python train.py --image_size=32 --epochs=10.3 --lr_schedule="cosine"
Rows from block 7 of a small class-conditioned image diffusion model, named by matrix and row number. Rows with one number belong to one neuron. Each number is 50 + 15 x the weight over its row's rms, rounded and kept within 0 to 99. All counts start at 0.
After each neuron's rows are labels from the 100 images, of 14976 (inputs lightly noised), where the neuron reaches its highest value: "top examples" is what is common among them. Only what is clearly more common there than usual is listed. The data: capsule endoscopy frames (Kvasir-Capsule). In brackets: how many of the 100.
# fc1: MLP up (model.blocks.7.mlp.fc1.weight, 640x160), inputs 0-159
# fc2: MLP down (model.blocks.7.mlp.fc2.weight, 160x640, transposed), outputs 0-159

fc1.593:83 34 89 51 69 45 61 37 42 47 48 48 43 41 62 38 56 35 50 60 48 71 56 58 49 33 42 64 41 49 63 72 74 52 68 78 58 47 58 45 56 75 28 41 67 74 54 28 51 53 61 59 60 75 38 41 44 40 55 41 29 54 70 55 71 35 50 59 56 42 40 52 00 63 61 67 60 54 67 57 09 91 59 28 59 46 58 46 65 62 46 16 43 65 41 48 16 37 73 39 49 37 71 51 61 73 22 52 53 53 41 28 38 30 47 31 54 46 60 56 52 35 52 39 48 42 49 70 69 25 31 33 72 44 72 52 33 65 57 70 66 56 63 56 42 56 44 42 56 31 44 42 49 39 45 38 44 57 54 66
fc2.593:95 61 48 31 44 57 36 43 44 62 58 48 47 35 72 57 60 50 59 51 44 52 63 38 40 12 86 69 34 43 57 61 25 52 33 56 76 43 74 38 32 41 45 13 45 45 62 39 63 55 57 55 61 41 42 49 50 51 69 52 37 40 37 59 22 70 35 59 35 51 57 62 56 86 29 59 77 68 51 36 64 68 38 77 42 52 56 88 61 56 66 85 37 41 45 50 45 57 95 60 54 43 46 41 53 66 45 47 47 50 50 38 48 47 58 58 30 44 53 66 57 69 39 65 52 53 43 32 03 55 47 46 59 62 46 57 60 75 57 43 14 35 40 35 39 38 47 31 68 50 44 56 52 42 47 18 62 54 54 49
top examples: finding: blood fresh (38)

fc1.66:44 53 46 65 56 60 13 54 52 22 42 70 54 21 39 68 44 60 36 34 59 59 51 82 42 40 41 53 88 49 48 54 64 38 57 53 36 75 17 47 58 44 55 40 65 21 64 60 44 55 45 42 42 40 44 61 63 51 25 52 46 58 62 49 25 45 62 37 55 54 22 46 37 43 67 36 60 53 48 29 71 38 76 55 39 79 64 59 36 60 57 68 68 56 39 41 10 64 57 58 78 59 57 34 43 48 43 26 40 50 25 59 55 57 62 39 57 45 66 50 70 76 47 51 52 48 53 38 15 46 47 75 79 88 54 64 58 62 47 58 47 50 43 38 64 71 40 67 18 22 44 53 58 43 61 40 61 83 39 55
fc2.66:50 64 59 60 40 57 53 49 35 50 44 53 57 47 83 57 42 52 35 28 62 56 74 74 55 47 31 46 29 48 47 40 49 51 33 56 60 62 51 76 64 56 73 78 49 57 59 57 26 54 58 47 47 44 55 41 45 49 52 54 71 33 40 37 56 82 62 54 57 53 27 38 60 07 44 32 39 42 28 80 47 35 62 41 59 88 26 65 64 77 46 41 51 53 38 53 09 61 67 44 60 34 68 47 90 44 59 22 22 42 45 43 51 22 54 64 52 25 63 66 12 33 54 41 52 51 65 52 70 56 35 40 55 50 31 31 74 64 45 61 61 52 51 55 47 42 50 58 22 17 38 65 39 69 59 46 48 69 43 40
top examples: finding: blood fresh (43)

fc1.428:39 52 34 43 34 50 32 72 47 63 62 66 55 28 34 53 54 34 43 17 49 42 77 73 59 53 52 69 63 64 45 49 70 49 41 61 57 69 54 42 40 55 68 39 80 62 54 43 59 48 70 56 53 57 62 49 71 54 52 59 31 49 60 51 72 37 47 54 72 73 21 53 40 71 54 46 70 34 60 16 68 56 81 29 72 53 85 16 60 36 49 87 56 44 63 67 09 75 26 63 59 52 60 50 38 38 62 38 59 54 24 47 49 56 37 61 41 61 30 55 72 77 25 46 42 51 47 61 61 62 67 55 30 43 65 44 39 66 41 62 33 51 70 38 41 45 24 65 59 37 61 69 65 48 69 47 67 58 53 63
fc2.428:44 51 68 58 34 48 52 72 26 46 55 50 54 50 58 56 49 53 47 16 51 29 79 54 19 57 51 51 30 47 51 63 50 57 17 40 65 29 18 51 25 58 45 68 61 73 67 35 22 50 84 51 62 50 54 56 59 48 79 54 67 46 48 64 55 43 67 55 48 54 51 47 75 23 46 45 65 55 63 94 36 59 44 62 64 69 20 36 53 58 30 34 54 66 70 45 03 80 33 33 45 30 54 55 69 59 68 35 41 61 28 51 54 31 35 44 51 50 42 43 16 53 38 51 40 39 43 27 44 50 35 58 44 40 31 53 49 40 49 46 34 37 37 41 34 37 71 48 36 15 56 65 46 68 41 35 62 44 53 38
top examples: finding: ileocecal valve (33)

fc1.263:91 17 64 59 29 34 50 33 58 45 60 17 44 35 51 42 77 59 64 66 53 39 57 54 54 43 65 73 43 60 50 53 41 40 33 40 51 48 38 66 45 58 44 44 37 63 55 46 40 47 50 38 41 32 26 33 52 60 63 48 38 28 41 55 79 57 38 54 23 61 88 52 58 00 94 74 41 54 58 39 49 74 25 38 66 55 65 64 48 50 28 39 39 38 33 57 56 57 62 40 53 65 53 52 23 37 53 37 31 63 04 53 46 52 47 47 27 37 56 41 34 49 72 41 62 63 60 38 50 53 65 38 69 50 55 43 39 49 61 40 22 37 37 50 45 48 41 54 49 76 49 54 42 42 26 43 52 43 73 41
fc2.263:80 58 41 64 33 37 49 51 68 53 45 38 36 36 40 64 50 58 41 66 28 41 26 46 46 27 66 65 55 50 21 51 57 48 49 58 51 59 50 25 32 54 41 87 59 64 41 49 14 52 49 50 46 35 42 62 55 39 23 36 47 71 62 49 80 38 56 48 39 55 36 41 95 60 99 39 30 52 32 44 58 72 36 53 73 54 44 68 49 22 52 55 54 40 56 54 49 63 94 41 52 65 60 48 57 64 64 53 51 45 53 34 55 69 45 58 47 38 40 54 86 35 31 55 43 25 57 56 66 39 50 51 49 63 69 58 72 67 42 62 35 73 46 42 55 49 64 49 39 59 44 63 75 55 72 47 28 56 55 50
top examples: finding: ileocecal valve (30)

fc1.539:46 49 46 07 47 56 57 43 54 46 44 40 35 55 47 49 44 39 48 55 44 31 50 03 62 45 36 46 52 55 62 38 70 58 48 40 38 56 57 28 51 30 48 49 65 61 40 36 70 40 25 51 67 43 48 67 61 44 47 61 53 55 50 58 00 54 37 37 81 34 62 66 39 72 52 37 55 35 28 13 41 53 54 61 39 36 43 00 49 40 46 53 54 83 53 60 75 41 46 57 46 56 55 48 39 48 60 42 42 38 78 38 42 53 40 44 52 61 54 49 40 39 40 57 31 28 56 66 64 50 25 55 36 55 55 25 46 47 45 46 09 34 42 43 64 10 47 55 70 56 33 63 34 43 62 26 43 43 55 40
fc2.539:42 53 23 48 41 54 45 51 75 47 47 42 53 60 45 56 35 56 48 70 35 33 53 29 52 55 33 46 51 36 45 43 37 31 61 59 48 54 18 56 36 99 43 60 51 58 49 60 32 37 38 49 56 44 22 70 39 43 40 33 56 89 54 57 99 34 37 45 72 47 24 54 36 99 73 40 38 61 52 35 73 45 54 63 46 51 29 68 52 57 58 51 46 60 43 51 03 53 56 48 43 57 58 26 50 53 56 34 51 35 12 37 48 61 41 54 67 52 40 51 31 44 55 46 43 58 50 65 55 38 20 49 44 46 57 49 40 46 49 46 80 45 58 57 57 39 53 37 52 46 65 22 46 53 55 72 61 35 23 48
top examples: finding: ulcer (57)

fc1.407:71 36 74 94 34 44 55 46 62 34 41 53 31 04 66 74 45 40 49 52 60 50 26 64 30 13 55 78 52 53 63 48 57 53 68 53 72 54 44 60 68 36 36 61 50 09 41 56 36 66 54 39 67 34 39 32 34 54 50 50 53 69 66 55 75 77 58 67 15 51 35 54 08 48 63 36 63 49 60 35 42 50 65 32 53 49 38 52 51 50 52 44 64 50 38 72 50 34 56 61 35 50 28 42 44 62 60 39 46 52 11 57 43 66 41 35 50 80 58 27 68 28 46 38 47 42 58 49 37 67 24 71 65 35 43 50 40 64 60 29 63 44 33 46 55 37 54 66 57 55 52 31 46 56 38 40 57 34 51 50
fc2.407:32 64 68 70 39 35 76 58 56 68 56 34 31 17 59 31 59 37 65 47 52 50 60 57 60 36 34 49 54 44 43 61 57 42 54 45 35 63 73 54 41 19 60 49 49 45 64 59 01 45 43 57 49 45 54 37 43 66 53 39 86 52 38 35 41 28 33 59 39 78 66 48 72 70 68 42 43 45 40 82 48 36 37 39 48 52 59 99 44 46 47 64 45 47 42 58 19 38 54 66 36 64 53 75 62 69 52 74 47 58 59 45 62 60 43 77 55 31 55 39 53 64 65 24 57 32 44 48 56 53 20 51 62 46 27 41 21 65 41 54 24 42 54 53 41 66 53 24 49 55 52 48 53 53 79 65 41 21 83 52
top examples: finding: blood fresh (50)

fc1.541:50 42 97 21 56 42 60 19 46 57 52 55 48 85 57 43 39 47 39 33 46 28 22 71 46 49 63 63 67 61 69 34 64 49 67 66 23 43 60 40 39 57 57 39 61 68 38 19 56 66 72 60 63 62 46 76 47 47 53 45 36 64 31 54 78 32 32 53 62 28 21 59 50 46 61 30 61 44 57 41 56 47 37 63 69 43 78 38 37 41 57 93 55 36 46 32 57 48 32 50 41 60 34 70 55 34 42 68 32 36 68 42 48 58 53 62 65 42 55 51 51 48 49 41 63 50 64 71 75 48 67 71 33 34 56 37 54 34 49 34 14 49 49 48 47 31 51 51 66 41 47 79 33 49 54 86 77 39 53 41
fc2.541:26 74 55 86 52 28 39 70 46 62 37 54 56 43 37 60 78 57 35 22 52 59 39 69 37 37 60 83 53 48 54 54 34 56 35 62 46 55 44 38 40 41 47 34 50 60 68 56 26 49 70 50 45 31 87 45 48 48 38 45 70 50 40 52 17 62 55 60 33 31 21 62 57 37 56 36 51 56 49 54 41 62 58 49 51 55 88 99 51 44 35 54 53 77 60 51 26 44 34 34 53 48 61 53 49 56 63 32 46 58 09 38 50 50 48 60 65 54 52 45 60 49 39 35 56 40 58 59 34 45 67 45 44 14 51 58 35 64 49 77 19 31 64 53 60 40 57 27 63 31 35 70 60 45 82 29 42 79 54 47
top examples: finding: angiectasia (36); finding: reduced mucosal view (35)

fc1.13:86 40 49 47 62 49 51 58 51 53 22 36 65 07 58 47 42 43 54 74 59 59 67 59 36 70 35 63 38 72 51 33 46 36 65 54 49 74 65 27 55 64 44 91 46 36 46 57 47 36 25 45 78 25 29 57 33 55 63 54 43 59 48 51 66 29 53 48 79 71 50 47 53 81 54 59 51 37 53 72 48 27 42 51 73 33 43 46 52 63 52 40 33 55 45 56 61 58 31 67 59 58 82 39 26 51 63 67 39 42 34 50 29 47 50 52 38 38 38 35 34 46 69 34 68 35 60 49 39 54 73 54 75 29 34 37 39 55 60 44 61 43 54 19 43 26 64 81 62 41 60 73 60 68 59 35 25 19 53 50
fc2.13:99 64 53 35 53 68 58 34 52 44 57 61 49 66 62 42 53 46 96 61 32 31 53 79 56 56 47 39 57 44 23 28 54 48 40 67 57 51 44 43 34 29 22 24 61 43 44 49 28 53 28 47 53 56 57 51 54 61 48 26 45 41 44 71 52 37 59 39 28 48 52 54 65 27 51 58 53 56 45 55 56 26 59 36 68 64 63 27 23 65 40 44 30 55 49 45 23 56 53 46 87 35 58 56 95 56 15 43 50 54 68 61 46 58 46 47 46 28 35 49 64 64 73 62 50 42 33 39 51 38 52 43 59 33 59 39 46 51 43 52 54 35 37 66 39 49 72 88 61 32 46 54 52 46 55 40 43 28 68 56
top examples: finding: pylorus (29)

fc1.637:56 76 31 39 42 35 55 74 29 42 45 63 44 40 63 50 48 41 65 51 51 74 45 23 49 44 40 53 43 55 70 46 76 69 58 37 59 52 52 48 46 70 50 44 45 31 57 55 66 32 28 65 61 42 44 71 23 32 48 44 63 45 52 50 44 46 44 52 84 53 45 55 27 94 49 52 65 37 28 36 74 52 43 42 75 62 64 00 46 13 55 51 44 72 54 70 51 79 28 44 42 32 68 26 60 46 64 51 23 48 44 54 42 51 70 28 68 38 73 55 47 66 43 51 52 63 58 58 59 43 43 39 64 48 26 69 54 78 63 59 65 71 48 28 58 50 46 38 59 55 53 54 38 55 47 42 35 81 49 48
fc2.637:68 36 70 35 57 55 59 48 50 35 52 33 54 31 66 48 55 46 43 69 40 43 09 39 58 54 49 64 54 48 59 54 37 33 46 51 67 36 74 36 45 59 52 40 52 78 57 60 30 48 51 27 51 18 34 42 34 54 30 67 50 38 64 62 51 62 60 49 53 49 23 38 94 81 63 32 52 38 35 76 24 31 46 74 87 51 63 28 49 36 43 43 68 54 44 38 48 71 55 59 73 39 59 42 54 59 45 26 52 46 35 60 47 54 55 49 91 49 65 76 62 50 63 41 62 26 40 56 57 61 70 49 44 85 66 75 41 61 63 53 45 33 36 57 47 54 52 51 43 66 60 50 70 85 61 93 50 48 35 61
top examples: finding: pylorus (34)

fc1.314:50 83 28 55 04 31 36 69 63 49 38 50 67 57 69 37 39 65 63 51 65 31 45 69 62 48 55 29 62 46 34 58 08 75 53 53 60 44 43 70 54 58 46 43 38 68 27 54 78 54 56 22 54 62 51 30 49 37 40 69 34 25 48 49 72 45 36 43 59 81 58 50 74 37 47 40 33 36 72 39 47 52 44 60 48 60 38 69 41 55 44 18 46 48 44 38 36 68 50 56 53 21 60 58 52 27 37 56 36 41 43 40 32 73 55 50 65 52 53 55 27 62 62 53 48 36 61 41 63 76 57 65 62 11 54 62 59 36 36 50 35 46 46 45 92 62 59 54 63 69 78 46 50 80 67 50 58 48 51 37
fc2.314:51 26 54 48 30 58 23 70 61 73 18 80 54 45 59 46 34 67 45 57 47 62 53 63 31 43 60 69 38 49 72 86 33 92 37 58 47 77 56 44 43 59 37 71 47 49 47 60 71 44 66 64 50 46 50 73 59 45 37 51 66 62 65 44 68 60 59 51 67 98 47 36 39 54 43 46 24 40 74 76 49 51 39 49 47 30 75 57 28 57 62 66 37 42 54 34 45 42 56 42 73 55 76 72 40 26 52 50 60 24 76 44 57 32 57 50 49 49 67 67 71 60 56 52 50 85 42 46 51 69 56 48 52 31 38 24 74 44 46 65 28 40 50 52 60 36 48 59 38 59 43 50 23 30 29 33 46 63 48 40
top examples: finding: reduced mucosal view (26)

fc1.416:62 59 42 60 68 63 57 79 48 70 17 67 55 57 54 40 74 61 57 50 57 57 15 50 37 66 60 48 59 78 49 62 60 52 30 77 46 32 45 62 51 48 85 57 53 46 53 56 19 41 55 64 56 65 81 50 47 37 85 44 64 47 40 53 62 67 33 56 36 59 63 34 87 40 39 50 33 52 61 58 66 48 61 55 47 39 63 78 60 48 45 60 57 51 75 50 57 61 72 72 50 60 39 68 47 38 51 51 65 14 59 58 76 65 59 61 71 36 62 77 36 56 67 41 65 47 33 42 61 58 59 50 73 54 43 44 81 16 54 51 48 47 46 40 56 72 50 90 78 39 46 41 40 36 44 68 36 65 50 79
fc2.416:40 50 53 43 62 64 58 83 60 44 19 65 38 15 69 53 49 54 50 22 49 41 37 61 62 64 53 50 39 54 38 51 59 42 52 54 42 57 58 49 44 47 55 54 36 48 41 42 36 73 62 49 58 66 37 51 46 48 47 73 73 15 45 55 43 51 58 32 66 48 46 55 41 47 31 39 41 52 51 32 37 25 68 51 35 42 62 61 71 50 36 46 56 32 30 58 37 57 58 65 25 63 57 41 51 60 43 66 27 95 61 35 35 48 54 35 52 47 40 97 54 57 63 41 47 36 44 60 22 42 83 37 59 67 48 54 83 53 66 07 65 56 43 66 66 48 55 78 33 51 27 48 64 47 38 07 61 67 81 60
top examples: finding: reduced mucosal view (26)

fc1.365:53 28 50 82 57 48 43 44 51 62 43 56 40 23 58 64 57 50 53 44 47 67 43 65 70 14 51 47 58 48 50 75 36 70 55 57 74 60 77 55 33 40 60 66 59 38 53 43 62 57 39 45 52 21 57 47 68 50 47 53 61 55 50 68 83 73 43 34 06 50 53 48 00 56 40 54 24 50 71 45 83 38 41 58 36 38 49 51 38 59 50 58 64 43 51 49 39 41 34 63 41 27 44 49 48 46 61 75 54 42 23 55 57 50 35 63 49 67 41 64 42 39 59 44 51 71 68 60 26 67 59 51 58 46 47 51 59 54 45 50 34 87 32 46 65 40 37 37 34 72 52 68 51 99 63 63 62 78 53 59
fc2.365:51 72 20 76 35 59 38 45 55 55 46 40 41 14 66 43 51 48 52 74 24 14 61 62 58 67 42 45 44 56 57 50 66 32 51 16 37 81 53 72 18 60 24 70 66 29 65 51 17 55 46 51 45 34 54 51 67 57 40 51 55 41 74 31 58 56 41 53 78 63 46 47 75 53 35 49 58 64 40 74 49 74 53 73 70 37 52 31 31 54 40 77 65 19 45 35 51 40 38 52 38 63 61 70 80 62 54 69 56 51 73 49 39 56 52 52 18 48 50 49 63 64 48 53 39 54 46 64 77 46 86 42 71 51 43 46 69 56 62 43 44 50 57 45 41 48 59 24 38 48 52 40 56 19 52 58 53 49 78 52
top examples: finding: blood fresh (25)

fc1.9:44 34 42 71 43 32 53 08 57 66 41 20 52 38 66 52 76 52 69 57 82 58 30 67 48 65 47 67 41 56 55 63 35 45 71 37 29 63 34 48 50 38 60 42 82 43 52 67 65 60 60 27 62 48 79 48 60 53 49 33 58 59 27 28 60 50 18 56 54 37 51 40 62 55 65 51 58 45 41 68 66 44 49 24 63 21 65 39 57 52 49 45 88 57 48 69 49 65 44 46 53 56 64 24 29 91 44 32 27 60 41 56 16 79 72 40 61 34 56 56 35 41 67 46 37 54 60 30 14 60 58 26 33 58 55 59 65 47 38 63 48 41 56 68 47 34 53 50 44 36 64 68 51 42 48 64 50 57 72 44
fc2.9:47 59 50 39 39 35 61 39 68 52 60 22 48 33 57 50 24 78 38 48 49 34 62 54 36 43 33 33 51 44 28 54 50 24 53 68 47 59 84 28 56 29 39 40 44 35 59 32 67 72 42 50 10 37 47 56 33 39 45 72 65 51 68 34 43 32 44 61 40 52 46 17 75 57 62 53 55 39 52 40 41 26 40 54 46 14 65 20 29 44 38 43 51 48 56 27 63 86 67 55 56 58 37 43 68 25 73 37 62 44 64 35 22 47 27 58 65 59 48 35 55 72 24 47 64 32 39 41 51 47 41 21 58 37 52 53 55 48 49 79 65 51 44 76 60 37 43 43 57 52 09 49 39 66 30 39 55 58 38 48
top examples: finding: blood fresh (26)

fc1.177:72 48 40 59 78 48 54 34 86 56 34 72 67 60 58 71 67 70 43 57 86 48 72 51 52 69 47 47 60 43 84 65 56 34 68 40 52 74 70 61 56 47 65 57 66 29 54 72 26 52 54 30 63 70 48 79 49 42 46 77 53 36 64 54 51 54 35 55 54 51 29 23 31 40 40 52 52 44 52 51 58 53 46 80 65 26 55 34 62 61 52 44 41 67 59 71 13 62 54 47 30 61 68 58 56 89 53 54 63 60 67 56 45 48 45 47 31 31 50 47 55 37 43 51 62 41 51 23 49 67 36 39 66 55 32 50 69 43 65 76 63 42 59 15 40 76 66 49 57 25 23 69 38 61 36 65 44 43 53 64
fc2.177:59 66 38 60 69 29 61 29 53 51 38 43 45 41 44 49 14 77 58 61 14 52 78 39 52 19 85 49 59 50 04 68 34 54 50 67 55 55 67 41 55 49 47 32 39 32 39 68 63 41 45 83 37 34 47 69 41 58 47 24 56 34 59 46 52 56 67 61 57 37 78 85 61 67 26 47 35 48 68 33 34 61 40 26 54 60 51 46 48 57 71 52 74 51 45 52 37 51 32 47 40 31 39 60 54 77 46 40 61 55 47 33 44 66 49 48 33 62 09 64 52 30 36 34 35 88 54 70 33 37 26 31 49 33 65 60 57 43 58 60 61 64 55 59 53 36 44 59 53 52 53 25 52 43 62 45 60 40 61 61
top examples: finding: ileocecal valve (33)

fc1.348:64 64 39 30 34 31 41 62 49 53 64 54 50 37 37 47 71 43 53 56 41 52 63 48 92 60 46 62 47 50 50 43 42 68 43 61 65 68 60 42 58 55 42 48 52 40 72 23 76 71 27 58 24 70 46 44 63 48 55 27 38 91 62 62 63 60 34 53 66 66 34 79 21 61 59 30 49 30 44 41 63 50 56 38 50 83 63 20 15 47 68 49 42 71 69 68 58 30 45 42 41 32 37 59 84 40 49 21 39 68 09 51 51 54 35 67 45 68 51 33 48 58 41 51 34 42 72 42 34 74 50 65 35 60 68 79 29 59 36 53 43 51 36 31 42 44 58 52 54 28 46 41 71 39 52 35 53 55 45 52
fc2.348:57 52 47 34 38 38 42 68 39 73 81 31 57 61 32 42 23 51 34 53 63 21 47 30 65 63 55 32 52 49 56 35 44 68 40 44 34 55 47 59 48 60 55 65 73 37 32 27 51 53 34 63 82 41 48 48 48 46 83 23 39 29 54 54 50 46 42 44 48 41 51 41 82 64 54 39 29 29 16 50 38 57 65 62 60 29 39 17 61 47 26 37 53 41 74 49 53 53 34 33 76 69 40 69 41 58 71 51 62 15 41 57 64 57 48 44 44 38 53 26 38 28 25 54 33 40 28 46 70 65 44 66 49 60 40 65 35 47 24 52 60 35 64 54 39 27 20 43 43 40 64 43 39 72 39 57 55 55 39 10
top examples: finding: blood fresh (52)

fc1.27:80 18 36 32 52 81 40 64 56 29 73 65 44 52 61 43 42 46 94 30 68 75 30 71 33 37 41 43 20 54 51 63 63 41 45 56 47 30 78 79 74 50 53 43 62 65 63 35 33 54 66 42 40 63 73 39 39 43 49 40 57 50 32 49 37 60 30 63 48 64 78 61 22 46 46 61 68 46 48 49 60 69 16 64 43 42 53 53 62 48 55 49 31 56 52 40 70 63 39 58 42 40 59 39 56 13 32 28 42 64 26 44 46 46 74 46 47 35 56 49 62 65 30 25 13 51 47 47 41 57 35 56 51 18 58 58 35 35 50 46 54 43 51 52 62 43 73 52 40 13 41 50 62 45 51 46 54 50 76 47
fc2.27:43 43 58 48 17 42 55 24 59 56 46 47 41 46 07 83 50 50 42 49 47 46 59 55 45 60 52 88 48 44 66 57 49 56 44 39 64 42 87 19 63 57 42 67 69 52 49 64 08 50 42 50 51 59 31 73 60 30 81 65 47 42 39 59 33 45 46 58 54 48 63 57 74 62 49 53 67 50 21 03 51 49 45 53 49 17 52 47 27 08 36 55 45 68 58 61 23 31 43 69 37 54 76 69 37 36 47 55 33 68 56 58 48 45 37 64 46 59 68 50 47 45 66 58 44 45 49 50 52 54 53 36 52 38 61 90 68 73 60 41 52 55 38 45 55 65 61 44 45 53 32 42 38 81 43 43 72 62 60 60
top examples: finding: ileocecal valve (31)

fc1.491:50 49 42 54 70 31 62 35 67 70 49 64 32 55 45 92 46 46 55 54 68 98 55 53 62 57 29 81 52 41 44 68 61 51 39 60 53 62 66 54 62 50 68 46 76 78 43 59 56 50 47 28 25 62 52 26 69 25 48 53 68 37 32 51 52 53 59 45 48 31 65 26 49 55 49 43 26 52 76 52 40 36 52 35 55 40 30 56 52 55 30 41 59 54 57 53 59 68 53 57 61 67 15 49 55 52 53 73 65 80 37 71 45 60 21 71 64 29 34 48 58 37 72 33 87 56 34 52 46 48 58 55 82 52 43 47 49 47 42 36 50 46 46 72 16 53 18 44 26 33 54 73 51 70 52 57 74 50 42 55
fc2.491:48 57 67 36 44 76 52 37 44 67 59 42 58 62 41 67 56 51 48 37 37 33 61 51 51 35 58 54 74 57 72 53 50 64 82 55 78 46 59 44 64 42 41 58 68 75 39 48 28 44 56 87 41 47 48 45 80 66 44 47 27 39 48 38 56 58 31 43 36 46 39 57 60 41 50 33 29 81 60 43 56 54 19 54 63 53 84 63 47 54 89 84 39 60 45 54 37 37 31 40 42 42 36 55 59 66 37 48 52 32 72 61 47 55 33 53 80 32 40 59 38 33 80 57 14 51 45 66 51 54 60 76 51 37 61 67 39 30 37 21 40 44 51 34 51 42 78 49 32 48 69 43 49 22 47 49 10 72 53 38
top examples: finding: ileocecal valve (28)

fc1.508:62 54 59 15 39 66 45 18 39 66 51 29 49 43 41 36 70 35 34 66 76 42 34 53 60 73 68 47 61 82 38 31 40 22 28 53 70 41 71 30 39 33 70 46 43 33 43 38 49 54 60 46 54 27 53 52 61 66 32 52 18 45 56 37 59 35 51 49 54 62 42 46 48 51 51 65 41 45 39 34 54 68 66 37 07 87 68 62 49 40 76 49 30 42 27 56 34 72 60 40 48 44 60 80 62 41 45 36 52 20 53 47 40 68 36 55 57 43 46 60 80 51 39 47 29 52 84 70 70 64 70 72 68 42 56 51 51 28 65 39 46 48 22 51 47 36 51 65 50 54 43 64 37 33 59 63 38 67 44 31
fc2.508:46 52 36 20 34 34 58 38 46 32 61 49 53 40 18 69 39 15 30 51 22 45 55 47 51 49 59 82 61 83 49 45 45 54 57 68 81 40 50 53 47 38 39 64 37 51 49 36 56 60 57 50 43 17 29 25 57 31 00 35 72 51 31 38 27 63 51 70 49 23 57 47 71 61 43 57 54 54 47 71 59 42 30 36 35 47 39 51 76 45 49 53 48 38 10 47 64 72 56 46 51 61 40 48 35 47 67 41 62 41 43 33 23 34 55 54 46 75 40 28 52 67 55 53 48 43 72 44 42 28 68 74 44 42 47 81 43 35 29 44 44 67 38 42 53 44 55 59 37 57 52 52 43 54 57 49 24 62 57 80
top examples: finding: ileocecal valve (27)

fc1.494:34 54 36 49 70 42 68 86 46 68 44 47 54 51 55 66 41 45 45 60 70 33 43 66 33 44 38 15 61 25 68 53 67 18 51 35 35 41 35 37 37 69 50 52 16 33 47 50 61 51 55 78 46 62 47 59 38 47 57 59 78 25 50 51 45 13 59 50 49 69 38 36 77 59 73 50 34 21 38 28 63 56 37 52 18 67 57 50 66 53 61 76 62 35 27 55 44 40 39 34 72 49 68 63 45 23 52 72 69 42 49 68 42 59 37 47 61 51 50 36 51 42 50 49 67 53 36 43 50 36 80 63 68 81 38 56 67 40 64 52 27 44 73 49 44 41 81 61 16 56 49 76 53 64 52 58 57 54 56 34
fc2.494:16 55 76 50 51 52 30 48 53 48 41 60 65 49 55 62 53 49 51 42 47 56 19 67 66 52 48 67 40 52 10 51 64 44 55 54 33 25 60 43 49 46 49 47 44 35 45 50 46 28 48 46 47 53 48 65 44 66 44 35 41 60 39 51 51 58 57 43 53 66 58 21 25 59 50 35 27 42 10 41 36 55 70 34 31 13 62 63 53 19 29 56 53 51 50 63 66 81 18 79 48 67 43 57 75 30 33 47 50 49 47 39 69 60 57 68 66 54 39 20 53 49 55 69 68 49 43 48 84 34 68 58 44 84 48 40 70 57 56 68 58 67 38 78 40 39 42 71 60 66 30 41 73 19 46 35 31 49 39 30
top examples: finding: ileocecal valve (26)